config.toml
image_size = 16
vocab_size = 217
norm = "layernorm"
norm_position = "pre"
residual_init = "none"
beta1 = 0.9
Rows from block 4, named by matrix and row number. Rows with one number belong to one attention dimension. Each number is 128 + 32 x the weight over its row's rms, rounded and kept within 0 to 255. All counts start at 0. After the name is the row's rms in percent of the matrix's.
# v: attention query, key and value (stacked) (model.blocks.4.attn.qkv.weight, 384x128, the v third), inputs 0-63
# proj: attention output (model.blocks.4.attn.proj.weight, 128x128, transposed), outputs 0-63
v.51 097 [119 150 131 132 111 114  92 108 174 156  93 132  89 125 177 127  82  83 105  38 172 190 143 122 160 145 151 111 135 181 100 117 149 128  74 127 146 147 145 144 125  70 109 180 101 102 120 134 125 125 121 122  91 139 149 144  86 152 133 233 120  79 131 151]
v.52 085 [134 141 141 165 112 127 103 148 125 153 164 222 121 143 118 147 151 111 147 146 153 146 101 122 146 179  93 137  99 120 125 123 133 128  79 171 101 129 145  61 129 146 159 157   8 146  90  96 146 100 172 113 154  82 131 128 197 159 156 157 134 114  85 159]
v.53 094 [159 130 127 200 155 117 178  95 123  85 104 182 168 114 129 144 131 140 124 168 139  53  57 151  99 101 157 109 144 126 142  56 145 174 131 120  85  95 137 134  95 134 129  95 133 135 160  83 110  40 128 143 141 186 119 184 170 114 145 152 135 136  70 139]
v.54 101 [127 124 142  93  59 118 147 136  84 107 163 117 165 106 110 130 152 152 157 142  82 121 103 159 139 118 126 128 102  80 115 144 116 144 107 226 154 171 147 129 109 111 116  91 183 138 135 104 178 145 119  94 190  83  82 114 145 143 101 147 107 135 141 137]
v.55 095 [152 108 169  74 129 132 122  76 170 235 150 113 119 121 166 143 127 163 142 120 114 136 134  76 169 155  97  72  90 111 136 136 129 130  96 199  99 161 167 128 113 128 159 167  99 111 118 125 135 114 169 121 143  60 167 113 153 158 114 157 148 115 113 141]
v.56 097 [142 151 137  67 102 113 133 116 135 112 116 135  90 130 107 127 133 116 114 145 129 150  77 130 135 190 160 124 226 151  92 149 109 182 162 154 134 146 183 117 140 168 132 147 137  65 137 110  80 123  70  82 189 152 164 134 145 121 129 202 109  75  79 174]
v.57 094 [153 142  94 167 148 141 116  74 122 135  79 152 142  97 174 129  12 146  74  98 110 153 155 116 128 131  95 181 111 134 141 108 141 156 182 166 156 153  98 117 125 145 192 125 109 180 146 113 172 112  80 119 131 147 122 147 156 110 144  94 153 117 193 109]
v.58 093 [132 122 116 113 145 129 173 106 130  16 137 131 134 102 132 149 149 195 146 162 139 112  83  93  38 115 151  77 125 198  83 150 142 130 149 151 121 121  93 165 121  97 118 160  88 116 182 113 121 122 204 113 152 146  99 128 109 121 102  94 116 157 185  91]
v.59 097 [105  77 134 115  79 122 146 119 147 194 123 114 164 146 137 150 113  97  73 146 157 120 120 121 187  82  75 197 133 129  89 150 130  68 111  74 129 155 110 135 158 137 137  63 151  54 130  87 115 146 129 144 147 105 141  75 154  89 162 141 201 170 143  83]
v.60 088 [119 139 114  83 183 129 129 140 108  79 161  92 118 120 107 106 142 156  65 139 123 111 171 111 157  97 117  80 141 162 127 146 164 166  83  93 130  72 169  95 148 107 160 112 141 142 158  75 118 126 169  91 127 130 160 105  98 149  75 126  59  90  52 148]
v.61 101 [133 122 134 113 139 114 111 161 144 139 133 177 114 125 135 141 140 104 153 173 187  57 131  83  92 158  91 141 105 109 136  80 148 134 140 162 164 120 148 159 110  87 176 100  75 122  88 115  96 117 119  93 135 115 166 146 135 126 115 114  76  76 147 118]
v.62 100 [115 190 122 160 177 139 125  83 128 132 140  45 111 134 124 121  53 156 101 112 188 151 161  95 120 107 142 160  75 119 128 156 194 126 121 190 131  76 131  83 130  75 110  98 123 125 193  83 134 121 128  73 162 131 100 111  90 106 124 170  63  93 156 124]
v.63 092 [138 127 139 167 177 119 114 161 112 129 136 133  91 141 117 119 145 156 128 120 149 186  99 151  92  82 111 157 128  97 111 120 110 221 166 130  95 136 107  77  79 139 176 181 143 138 150 148 134 132 104 159  90 160 134  96 165 131 172  92 189 118 120 145]
v.64 111 [135 137 121 185 128 127 115 165  80 118 136 186 114  95 136 137  96 165 110  86  83 114 100 121  43 165 159 133  99 119 136  98 167 151 134 208 159 146 160 155 108 120 114 142 119 145 178 128 126  85 115  57 101  75 133 140 130 145 155 132 157  64 143 102]
v.65 087 [121  85 166  87  89 130 136  81 136 158 113 161 136 118 104 147 171 112 148 130 181 152  96 108 125 112 135 178 131 238 132 152 185  94 177 113 104 147 137  80 119 142  95  94 150 163 186 119 144  70 111 119 129 138  92 128 154 128 117  86 141 121 167  97]
v.66 102 [129 116 142 188 128 123 154  96 126 101 144 103 143 133 202 116 101 141 149  88 192 169 120 129 138 102 161 107 187 147  79 151 145 163 139 139 123 157 152 143  75 126 180 116  66  79 113  99 121 128 130 115 128 138  97 125 129  49 146 109 177 161 143 105]
v.67 097 [110 150 116 181 127 143 125 140 159 109 187  92 142  93 167 127 148 178 169 144 106  92  71 108 120  91 120 118 163 149  74 124 131 154 150 136 142 143 157 108  92 125 114 128  90 114 145 186 113 124  93 104 165  88  97 176 183 123 112 110 156 115 170 150]
v.68 094 [136 110 113  76  55 134 109  97 134 125 181  93 131 112 141 123 143 136 144 180 148  43  95  76 114  94 131 136 135 178  88 160 165 118 107 128  94 106 157  86 139 183 183 131 100 187 145  88 138 108 126 147 120  86 127 148 136 145  78 147 197 139  84 160]
v.69 105 [136 129 109 195 160 152 123 167 121 109 119 203 106 131  94 111 171 155 155 127 122 192 139 151 125 101 168 161  82 100 113 171 123 172 128 153  63 160 104 106 117 135 151 159 165 155 161 129 107 146 151 161 144  92 159 110  76  26 133 146 129 123 147 147]
v.70 106 [139 101 144 183 103 135 138 139 123  95 130 198 140 117 118 134 136 154  69 129  70 139 143  97 136 173 128 160 192 131  78 104 116 111 126 112 140 115 195 149  80  79 169 181 152 144 145  97 163 113 134 109 129 133 138 142 127 128 187  96 130 155 178 136]
v.71 098 [102 172 118 165 177 129 142 121 135  77 133 110  80 180 133 134 116 142 175  82 192 107  82 172 197 117 138 136  68 162 110 174 128  93 142 111 121 136  91 103 139 171 146 119  79 110 120  94 146 137 133 155 118 155 105 119 115  87  79 210 144 158  56 178]
v.72 110 [146 131 141 109 141 110 100  84  82 168 150 163 144 102 121 125 151 100 163 102  91 101  74 177 112 149 137 186 158 164 126 105 125 137 113 138 194  72 237 147 131 167 112  75 111 177 161  92 142 163 101 179 135 122  78  94 141  49 116 100  34 144 171  67]
v.73 105 [124 118 130 118 145  99 167 138 131 135 112 152 147 176 149 143  84 110 126 147  87 157 159 114 157 150 133 111 160  59 153 115 125 111  58  83 144 117 101 146 146 168 113 141 118  74  84 120  92 107 171 114 133 133 148 193 154 160 152 108 122 163 172 142]
v.74 119 [129 119 130  97  77 126 125  93 101 132  99 148 133 128 154 135 120 108 155 190 108 154 140 119 109  69 122 186 102  74  85 113  99 116 130 136 134 205 146 161 131  65 156 108 155 106 116 168  78 119 116 165 124 174 120  97  92 116 136 145 140 122 148 128]
v.75 107 [121 159 118  41 145 141 112 167 143 130 174  85 159 131  99 153 121 136  69 145 133 148 127 123 110 141 109  90 142 147  53 144 156 120 118 111 139 134 177 132 110  91  74 150  90  95 121  49 137 137 172 129 125 134 127  83  92 132  78  90 204  83 123 125]
v.76 097 [128 100 155 147 148 117  95 155 129 139 124  67 107 164  69 125 118  84 157 181 201 150 132 104 142  80  78 116 141 170 145 134 148 168  94 168 106 146 155  82  90  95 109 104 165 125 110 152 106  97 163 117 105 182 108 121 165 113 107 151 155 157  90 123]
v.77 110 [141 124 121 129 185 104 157 106 109 130 128  98  95  84 159 136 166 138  80 172 110  58 155 164 147 118 180 101 101 104 171 154 166 117  84 114 129 101 110 152  88  83  85 120 185 130 150 152  98 135 167 143  76 126  61 114 119 138 129 180  84  98 103 131]
v.78 104 [152 134 135 111 107 127 101 149 128 110 164  99 117 146 154 132 186 146 126 160 177  75 139 156  62 175 146  84  68 121 111  97 129 127 145 146 112 134 170 109 105 136 109 161 125 113  66  86 110 143 116 127  87  95 197 106 154 120 156 135 115  68 190 183]
v.79 111 [117 158 104  73 130 107 146 140 132  84 140 115  82 100 137 125 111 117 119 100 221  61 126 122  74 110 148 117  62 156 116 124 160 141 152 100 143 196 148 132 110  91 136 104 137 180  75 116  75 105  69 115 111 181 145 115  61 126 118 112 105 157 195 115]
v.80 102 [123  74 114 142 148 124 137  89 132 149  98  98 157 142 141 156 137 146  75 125 120 142 122 132 176 142 106 112 106 220 184 119 119  89 135  94 142 123  44 122 209 119 138  91 117 123  88 137 158 146 144  79 143 127 101 146 132 144 119 139 112 167 126 109]
v.81 099 [118 149  83 148 149 129 115  95 140 122 128 117 118 163 103 151 103 111  94 171 104 160 140 126 119 115  90 145 141 137  72 184 138 129 115  61 142 146 146 104 149 149 125 145 188 156 140 143  94 164 105 178 175  88 147  88 108  70 116 125 182 108 128  73]
v.82 104 [120 138 116  52 101 111 134 135 111 176 133 149 145  77 171 152 230 137 126 158 160 142 139 135  99 133 129 189 156 100 119 139 121  84 120  83 131 139 176 131 150  72 147 120 159  62 160 152 122 146  96 119 164 141 128  88 176 156 127 122 100 129 106 107]
v.83 100 [110 115 124 162  85 124 111 149 178  80 103 160 130 138 111 108 108 130 159 129  69 110 113 128 102 117 149 184  78 121 113 123 144 127  91  91  91 115 123 157 148  62  90 155 102 204 148 186 143 115 130 166 193  96 149 103  96 154 179  92  89 144 113 102]
v.84 103 [141 160 146  92 120 126 124 132 117 110 125  99 164 104 117 125  87  65 130 127 149 129 105 118 192 224 151 152 196 139 106  88 137 143 126 152 172 143 214 118 127 113 113 133 150 150 112 166 144  85 124 148 109 183 174 120 170 146 166 100 123 111  59  67]
v.85 104 [127 106  91 155 190 123 174  75 106 109 159 119  73 155  82 132 128  72 139 137 101  89 126 130 113 120 167 183  98 120 147 126 108 137 143 199 159  90 152 161 169 133 169 153 123 182 182 163  66 107 141 154 100 113  67 108 108 124 104 150 116  66  91 144]
v.86 113 [125 136 139 121  69 105 110 164 158 166 147 152 110 114 133 120  70 121 134 103 167 178  97 125 124 114 132  88 200 165  94 141 120 171 130 155 133 137 145  97 142 143 115 131 117  82 102 167 117 126 108 169 203 157 124 140  88 165  83 149 156 139 126 142]
v.87 090 [132 102 100 176 170 125 127  93 126  25 113 111 117  94 101 124 135 127 146 143 145 151 117  87 106 157 169  51  94 156 164 139 154 117 189  90  47 168 121 124 134 135 113 158 125 155 107 136  83 123 160 107 177 157 120 133 154 152 159  85 118 147 182 100]
v.88 106 [129 115 111 173 187 119  92 152 144  91 103  93 130 151 199 125 166 127  86 171  69 136 148 138 122 134 162  92 144 130 153 119  77 159  93 113  97 127  64 153  99 106 174 134 140 127 103  75 107 111 110 120 111 114 121 180 209 148 119 112 172 148  89 145]
v.89 107 [137 102 151  99  82 134 154 112 110 126 121 133 175 125 117 109 118 106  68 182 131 146  89 132 125 109 137 233 161  94 159 116 117 102 135  67 105 127 159 160 113  94 104  89 169 151  67 173 139 130  85 185 173 124 188 112 104 132 147 130 167 107 152 100]
v.90 104 [145 172 137 142  63 140 100 140  89 159 131 146 141 122 128 141 118 127 112 126 132 126 151  86  97 140 121 135  89  58 138 176 118 171 142 190 146 186 137 103 135 136 204 116  99 137 112 168 131 137  37 111 147  89 105 133 105 115 165 121 121 131  79 103]
v.91 093 [131  80  98  79 170 137 127 159 130  33 156  57 150 136 124 125 134  82 160 140 150  80 127  69 137 135 117  62  82  62 157 102 133 136 192 141 116 162 133  92 116 154 216 136 153 137 141 157 134 121 142 165 119 146 169 128  81 122 139 104 151 216 142 125]
v.92 107 [143  88 134 124 133 136 114 103 121 186 131 110 143 104 161 135 131 152 171 112 140 185 119  98 126  74 125 109 141 119 197 124 113 111 138 164 144 165 165 172 109 133 135 183 102 111 171  83 140 177 193  85 141  61  51  89 138 128 162  97  99 161 159 111]
v.93 107 [120 120  95 183  85 114 123 144 152 165 122 113  96 164  73 137 124  77 128 189 114  88 114  96 133 103 123 117 164 105  79 132 112  89 146 134 159 155 167 130 140 193 108 112 157 167  70 161 112  88 118 179 193 143 165 119 101 171 130  91 126 111 142 123]
v.94 104 [156 159 114 121 149 142 163 120 132 139  85 151 114 120  73 121 105 146 108 170 107 181 132  90  73 131 147  88 182 131 118 144 158 131 195 121 133  74 170 142 155 133 137 124 110  58 172 110 115  72 100 118 204 196 126 132 158  96  68  74 157 118  78 123]
v.95 105 [134 193 133 122 183 112 116 178 153  82  86  89 159 172 122 151  95 125 155 141 134  90 110 125 148 103 126  52 122 143 114  95 137 143  75 139 226 117 219 163  81 167 122 151 128 107 106  30 164  94 174  96  95 121 102 105  87 169 122 137 113  93 115 117]
v.96 099 [131 152 135  84  98 103 119 118 126 109 160 152 168  85 124 129 159 110 153  79 107 214  94 110 167 177  95 116  90 106  87 106 130 132  81 130  98 159 119 118 128 168 136 131 194 108 189 124 140 129 147 101 131 125 172  82  88 119  91 124 104 150 126 121]
v.97 092 [136 127 167  97  79 132 121 150 131 182 121 163 103 149  55 110  60 142 102 143 112 176 163 133 130 156  61 188 131 166 139 131 107 112 112 114  90 102 112 119 181 108  75 119 112 114 149 127 162 167 131  91  97 148 188  90 118 110 163 150 175  85  66 110]
v.98 106 [118 136 118  57  96 137 134 162 165 118 149 145 129 129 132 142 156 155 172 145 169 138 125 141 107 163 146 121  92 159 131 116 140 133  98  81 167 132 113 161 110 106  57 143 118 145 127 170 109 138 131 112  69 217 111  98  98 145 125 108 184 148  63 106]
v.99 103 [115  98 131 164 101 125 138 164 141 144 108 163 130 148 192 135 155  59 117 120 179 145 144  92 118 136 138  76 104 132 123 143 156 129 115 134 205 176 187 120 115  40  73 177  93 146  64 145 106 136 164  93 168 101  74 141 107 164 153 179 133 140  82 133]
v.100 102 [113 130 106 127 117 116 150 154 175  59  90  65  69 154 111 124 139 120 128 145 149 161 152 105 121 133 142 114 129 132  55 157 127 137 121 146 101 102 170 177 174 105 143 134 151  93 125 111 129 113 187 107 154 119  83 129 103 146 116 101  29 140 122 156]
v.101 095 [114 139 163  95  71 106 108 186 148 130 152 106 128 107  71  98 139 147 121  81 149 109  88 153 214  82 162 184 102 123  80 119 101 143 143  89  88 116 169 123 109 110 171 131 120 114  98 164  69 126 194 152 138  96 126 106 131 115 136 114 157 124  99 135]
v.102 097 [113 129 136  76  10 134 105 138 139 131 114 147 179  89 188 146 164 145 150 127 182 138  58 119 138 156 126 132 161 141 105 106 111 121  77 126 170 114 141 132 156 137 146 102  92 157  95 153 131 179  68  92 160 136 139 151 136 146  90  98  63 180 172  97]
proj.51 089 [103  84  89 175 118 188  94 127 115 130 121 173 198 140 138 104 135 115 141 153 130 114  99 133 140 120 178  97 205 128 118 129 145 143 123 114 101  82 173  73 107 103 122 120 127 130 143 136 142 182 126 125  71 161  97 104 174 164 152 201 157 130 141 118]
proj.52 082 [124 180  78 110 104 125 176 144  89 128  67 144  72 151 112 143 150  91 122 160 123  72  56 155 108 149 143 136 106 116 127 177 117  84 119 140 140 128 136 137 163 117 150 136 123 152 126 134  96 130 142 110 124 111 152 161  87  76 132 147 135 120 153 130]
proj.53 089 [155 129 119 107 133 154 120  48 117 107 136 101 135 118 153 122 105 114 138  78 128 108 111 117 150  95 119 159 113 155 127 158 127 143 101  93 151 151  98 167 117 114 133  70 117  92 146 136 111  90 131 172 155 129 163 101 158 144 127  50 106 116 117 164]
proj.54 093 [118 152  56 141 114 128 107 150  85 116 110 128  93 154 145 143 118 128 101 108 143 145 129 146  93 146  85 110  74 118  78  73 118 132 183 119 119 134 135 144 175 133 109 116  83 118  94 115 146  83  76 149 117 136 102 158 139 113 139  74  85 116 161 144]
proj.55 093 [123 157 135 142 100 153 242 198 120 106  95 158 119 100  57 102 116 111 107 141 157  95 138  64 104  97 127 145  99 130 140 157 115 135 141  90  83 100 158 110 219 108 119 148 117 146 122 171 199 121 128  70 110 143  94 158 160 129 179 138 120 139 161 175]
proj.56 091 [146 102 163  92 113 134 120 142 147  77 108 173 172 193 175  99 117 110 116 152 124 132 191 115  98 129  99 149  83  84 128 147 118 153  80 104  94 125 117 119 100 107 141 117 189 106 189 117 178  95 156 146 121 103 117 206 131 138 131  84 129 127 146  97]
proj.57 089 [ 81 188  44 163 105  42 172 127 106 145 149 141 115  99  71 122 140  66 146 145 160 136 159 104 138  97 131 109 109 135 145  63 175 150 107 108 133  79 102 181 160 117 139 145 116 100 141 135  76 116  98 104 117 167 108  83 128 114 131  82 145 140  74 128]
proj.58 085 [122 102 176 116 118 149  57 151 161 164 132  76 129 134 118 121 173 125  69  97 108 127 131  98  67  63 181 103 135  75 162 116 137 120 131 101 136 167  84 122 122  64 139 126 134 151 163 110 161 154 149 141 126 183 179  97 128 140 123 148 106 116  78 113]
proj.59 099 [117 115 115 196 177 165 202  65 136 115 118 116 180 118 130 138  95 161  98  87 112 112 130 106 166 148 124 126 196 119 113 117 111 126 129 162  75 123 166 130  78 191 108 183 138  89 126 147 180 126 152 112 155 107 103  60 101 151 135 162  75 136 152 143]
proj.60 079 [119 114  28  97 109  88  75 122 102 152 135 135 108 116 140 110 125 134 177 134  96 133 112 139 123 103 116 112 116 149  78 135 150 144 130 125 158 151 106 136 146 129  92 151 108 126 147 137 141  52 159 149 107 129 181 178 128 140 141 125 137 130 150 115]
proj.61 095 [113 110 179  68 149 131 103 158 100 112 106 184 182 123 149 145 118 148 142  88 104 128 168  45 138 114 152 145 139 132 184 154 132 139 107 147 158 124 124  92 123 165 120 134 160 145 181 154 160 173 149 131 137 125 131 124 155  98  78  86 154 108 121 138]
proj.62 081 [122 114  38 141 102  76 135  99 118 138 104 137 137 149 153 134 153 139 140 122 143 144  97 103 134 150 114 113 134 118 108  81 155 113 105 143 130 139 131 152 156  78 106 152 134 132 136 110 117  94 110 114 117 156 155 145 132  79 187 106 134 134 163 127]
proj.63 093 [157 150 125 107 128  89 124 116 155 128 141 118  89 122 142 132 151 143 147 176  77 149  62 138 142 118 129 126  68 152 154 186 119 143 103  49 161 149 130 191 144 117 161 133 139 152 100 114  82 117 119  82 176 151  95 143 152  89 101 157 154 141 134 101]
proj.64 105 [103 107  93 133 159  87  89 128 123 107 138 118 142 152 152 121 150 105  88 107 120 161 156 149 103 127  90 168 203 153 165 117 114 137 129 149 171  76 128  78 164 130  80 202 126 101  87 163  97  93 148 135  91 105 161 101 162 136 132 173 130 153 199 113]
proj.65 098 [105 133  55 147 115 153 133 150 144 114 116 152 119 142 148 146 142 165  88  74  84 159 212 130 148 150 134 148 146 149 121  89 141 124 158 102 148  82 126 147  99  91 160 110 128 155  95 149  64  89 133 148 132 107 114 109 156 125 179 148 105 138 114 116]
proj.66 108 [125  97 108  99 120 149 146 122 136 142 202  93 115 167  98 134 140  73 119 132 136 117 165 106 192  66 159 133 130 120 148 106 137 109  64 149 107  91 139 109 105 122 202 141 115 121 135 125 184 152  93 105 114 124 138  36 114 151 114 138 136 101 156 144]
proj.67 102 [ 98  57 114 156 146 175 166 164 110 221 128 119 163 150  76  95 123 125 156 167 138 138 164 134 138 163 133 138 119 148 125 154 106 163 142 145  84  81 126 137 147  56 136 145 150 148 127 153 131 101 146  85 108 114 102  83 197 140  88  98 117 112 140 199]
proj.68 098 [156 162 178 139 118 106 133  74 123  89  62 156  87 178 164 104 121 134  98 120  84  85 175 127 151 185 100 123 134 143  82  69 158  90 133 153 175 134 131  94 102  70 172  89 162  59 103 169 160 197 116 141 108 158 113 125 130 128 144 137 168  89 202 181]
proj.69 108 [131 107  68 135 120 179 182 212 167 117 116 108  71 125 186 104 119 161 174 126 113 166  45 121  76  92 131 108  99  96 177 118 130  83 140 108 127 113 167 127 109  81 156  59 106  81 172 128 134  64 170 114 117 102 141  83 149 168 104 151 118 107 118 167]
proj.70 106 [137 172 200 128 117 164 127 162 129 125 130 126 196 161 101 121 109  98 132 141 105 132 145 129 138 112  71 108  81 148 124 109 126 160  58 145 165 128  83 158  70 148 118 175 129 116  79 158  79 126 162 134 109 103  60  85 128 155 119 122 134 146  35 114]
proj.71 089 [128 141 255 155  88 171 157 111 141 135 126 151  90 146 200 141 121 129 113  96 153 135 109 147 125 140 159  79 119 116 187 133 117 128 143 129 117 129 168 100 161  89 165  96 176 107 148 115  73 207 188 132 129 111 108  74 160 165  99 102 107 138 105 166]
proj.72 108 [ 98 171  77 111 126  98 103 136 126 155 142 115  67  84 149 110 151  98 122 112  57 116 171 133 158  88 174  86 129 154  95 124 130  98 115 167 128  91 138 165 105 127 106 156 122 151 104  69 107  83 144  91 145 181 222 114 119  68 150 115 131 159 114 108]
proj.73 092 [112 159 127 140 141  75 143 200 105 141  88  96 137 113 117 142 129  90 167 122 169 120  64 125 119 129 149 208 139 113 121 134 122 143 128 102 153 135 140 150 164 169 106 156 134 131 106 126 165 130 153 164 126 109 144 191 131  76  99 116  92 119 114 155]
proj.74 119 [149  53 151 110  86  92 131 228  95 140 160 103 113 152 115 127 177 155 141 157 114 190 123 121  99 133 142  50 126 134 175  77 129  38  88  95 173 188  96  97 121 155 161  60 165 128 108 141 111 121 124 121 101 172  79 100 123 143 115 135 118 114  89 105]
proj.75 105 [158 103 115  90 126 154 184 142  77  88 124 119 155 164  94 136 131 134 142 138 153 150 120 146 130 131 229 149 131 137 104  96 133 160 207  93 178 126 130 172 113 114 153 139 150 118 123  97 148 186 115 150 182  94 135  88 101 126  71 116 112 147 134 158]
proj.76 098 [129  91  99 133 120  91 103  90 113  99 133 128 147 155 106 140 154 102 106 102 140 161 147  95 151 162 118 144 183 125 136 135 139 122 164 108 145 150 130 107 150  52 191 109 156 166 100 103 112 138 171 122  95 120 172  68 105 155 167  96 125 143  98  97]
proj.77 118 [120 121 121 119 122 100  90 144 118 132 113 176  96 132 116 117  98 173 121 152 162 135  28 164 138 210 133 169  92 101  64 104 147 134 114 128 118  74 120  98 168  85 104 165 104  99 137  97  68 108 119 121 150  97 119  58 138 131 155 119 179 183 157 105]
proj.78 111 [141  86  75  88 138 193  50  31 104 138 126  71 119 132 130 140 161  99 138  68 120  93  73 133 149 121 111 138  94 141 109 191 101 166  94  92 171 153 164 161  86 190  76 167 109 115 114 136 158 127 110 154 173 151 148 113 143 110 151 131 110 127 131  91]
proj.79 102 [106 107  90 135 169  81 108 213 150 153 130  85 129 117 120 124 163 169 125 112  71 123 100 122 104 177  91 149 109 161 121 157 143 106 149 100 197 105  97  81  92 133 172 175  66  70 106 118 144  97 151 130 187 119  77 124  86  72 105 158 142 139 166 139]
proj.80 109 [126 148 163 118 116 148 176 164 134  58 172 186  77 105 188 172 102 147 162 121 113 183 125 105 137 145 152 107  83 131 105  59 121 143 137  95 126 150 156 142 162 175  97 144 147 184 131 147 122 162  97  78 127 129 109 155 132 121 108 139 128 111 136 119]
proj.81 105 [106  77 125 124 126 114 196 144 131  88 100 141 158 109 169 135 125 134 137 180 178 152 125 140 149 123 197 127  75 102 132 129 142 140 165  99 133 108 136 142 148  84 137 187 120 150 127 129 167 152  90  93 134 159  95 119 138 118  90 190 134  79  71 102]
proj.82 108 [112 110 159 130 110  75 195 165 122 106 126 128 100  69 129 159 170 141 157 126 167 153 206 117 162 109  94 127 103 146  72 129 130 125 149 111  87 116 162 195   8 147 154  91 109 168 109 120 100  95  47 144 130 171 129 219 169 136 140 148 134 103 112 129]
proj.83 103 [111 160 104 127 149 128 144 194 162 121 101  93 187 121 100  81 122  70 181  71 122 174 125 146 156  93 189 131 181 103  96 153 139 120 109 131  98  77  65  94 125 131 117 138 118 108 160  93 131  17  98 113 105 124 107 180 151  99 147 112 143 133 133 191]
proj.84 103 [112  58  98 139 142  87 143 140 129 122 177 165 182 105 141  90 111 111 137 180 188 171 122 158  97 125 136 166 128 161 117 143 123 100 113 144 155  94 129 132 125 174 176 171 101 147 111 140  88 191 119  88  66 127 149 130  68 124 139 114 151 115 126  51]
proj.85 107 [126 117 177  99 138  85  91 108 118 137  96 122  75 138 197 131 102 169 135 156 126 158 133 138  88 139 142  57 126 152 117 172 111 106 140 134 135  97 150 129 201 105  61  92 122 136 144 135 111  51 171 118 110 172 144 153 154  94 194 117 128 104 136 172]
proj.86 120 [141 149 100 168 119 100 137  98 171 142 155 137 136 118 122 122 138  49 116 187  84  76 157 150 114 134 166 103  96 103 189 192 131 105 144 131 126 174 107 119 193 150 185 126 115 152 174 179 167 114 152  97  87 147 133  68  78 208 103 140 138 134 108  94]
proj.87 091 [131  95 103 161 144 106  89 176 146 118  80 100 120 130 135 149 136 137 155 116 138 143  85 145 129 116 140 200 136 114 134 103 153 102 195  96 190  50 147 122 188 108 144 168 100 123 122 118 111  93  67 137 165 127  82 124 118  95 153 181 134  96  99 109]
proj.88 112 [141  85 157  93 135  84 182 150 101 112 135 133 131 113  77 146 154 117 209 135 118 140 143 126 123 100  60 148 164 135  99 119 129 135 158 107 135  83  87  90  89  83 109  92 115 173  80 112 178 135 173 113 140 107 110 124 122 133  94 151 142 135 178 166]
proj.89 102 [128 157  52  72 137 136 147  85 137 159 147  93 137 103  88 111 138 145 143 149 149 117 195 125 137 140 121  90 148 114 107 147 112 113  60 187 155 112  96 170 109 116 139 122  53 151  99  87 134  50 113 136 149 157 112 131 100 120 162  77 143 112 113 162]
proj.90 117 [120  62  73 149 127 136  73 157 149 163 165 110 145 110 148 156  92 123  72 129 158 147 160  95  82  92 125 151  99 144 137  64 121 107 125 128 143 141 106  96 174 174 128 207 167 100 159 119 150 109  93 123 130 158 119 178 132 148 123 144 122 100 137  73]
proj.91 094 [143 111 136 154 153 119 103 183 132 154  47  91 151 170  85 132 122 127 131  96 150 120 111  94 131 134  99 143  81 127 120 116 135 137 158  78 111 103 190 152 169 123 139 141  85 159 113 105 121 118 115 141  91 142 106 141  88  98 125 160 133  67 167 109]
proj.92 104 [129 136 102 177 134 158  95 141 166 111 140 125 111 167  89 156 126 121 117 147 142 126  48 120 168 105 145 132 181 124 126  68 141 106 144 121 103 128 137 176 156 141 117  72  97 156 117 151 156 141 106  87 159 134 151 127 110 129 173 150 145  96  69 143]
proj.93 111 [156 145  88 117 115 158  95  90 110 120 112 136 181 128  91 172 113 123 137 109 104 127 211  99 175 141 133 116 129 123 120 212 101 120 119 184 127 153 109 125  82 125 144 131 116  87 134 115 142 149  75 146 151 123  95 131 116 134 129 106 110 101  94 129]
proj.94 112 [138 100 104 137 147 148 146 108 117 146 166 132 183 102  89 132  71 128 144 176 133  87 246 123 143 107 154 164 116 119 117 117 125 147 179 150 120 129 195  60 131  92 136 186 126 106  91 110 147  68 155  95  97 134  77 103 181 107 112 163 130 171 126  73]
proj.95 103 [153 145 181 152 140 121 125 114 114  43 129 132 193 148 139 148 125  89 112 164 118  96  52 144 118 117 131 162 169 135 143 152 137 117 163 123 127 113 137  64 156 107 150 137 158  97  91 111 138 216 168 134  98 127 138 156 130 120 122 160 111 158 123  91]
proj.96 101 [122 126 144 159 104 102 129 163 132 136 142 152  94 109 124 127 169 151  64 159 134 149  54 108 149  84 150 108 107 151 121 123 144 129 171 155 130 123 142 184  96 196 137  88 138 111  71 149 110 152 154 144  68 168 120  77 109 139 157 175 144 129 136  73]
proj.97 093 [134 149  95 103 170 151 123  88 164  72 207 179 149  98 202  90 111 141 117 164 169 186 114 122 126 148 184 109 136 112  88 147 134 118  53 179 195 186  76 139 117 103 166 113 191 128 143 137 138 102  93  80 119 140 149 160 135 117 155 118 138 130 186 122]
proj.98 086 [128 124 192 130 127 149 182 120 136 134 161 130 150 121 159 109 137 140  90 140 182 128 188 116 106 165 140 147 164 110 108 150 137 144 112 147 114 119 117 135  57 150 138  89 140  92 143 124  94 221 176 147 156 100 133 108  91 117 115 115 144 107  93  96]
proj.99 112 [113 176  80 113 107 129 151 170 139 105 156  91 154 166  75 142 110 103  46  78 156 142 103 161 112 162 154 130 146 127 143  94 129 113 203  99  86 197 141 143 115  89 107 144 116 155  79 130 126 102  91 137 101 143 147 152 129 152 141  74 152 132  82 149]
proj.100 102 [141  88 191 146 140 170 118 128 135 105 148  74 114 169 116 124 149  62 127 145  95 164 105 145 122 148 150 155 119 135  91 166 132 158 139 139  97  74 153  98 116 152 164 114 126 148 144 166 188 122  92 129  85 105  68 148 176 144 117 141 136 112 106 120]
proj.101 097 [137  74 119 125 155 122  94 169 144 155 165 167 167  91 114  98 162 116 153 139 115 113 123 164 139 123 137 121 125 104  96 146 112 144 107  97  52 127 111 170 140 133 155  29 100 124 108 146 137  75 135  94 149 158  57  64  57 105 157  54 138 123 206 152]
proj.102 101 [ 97 145 129 111 114 133 145 215 135 160 164 105  84 126  98 105 140 125 127 123 116 123 123 122 105 119 112 102  50 131 113 122 123 113 144 184 151 177 102 174 107 200  98 138 170 124 114 135 121 115 110  64 155 194 105 164 113 121 119 144 155 166  91 105]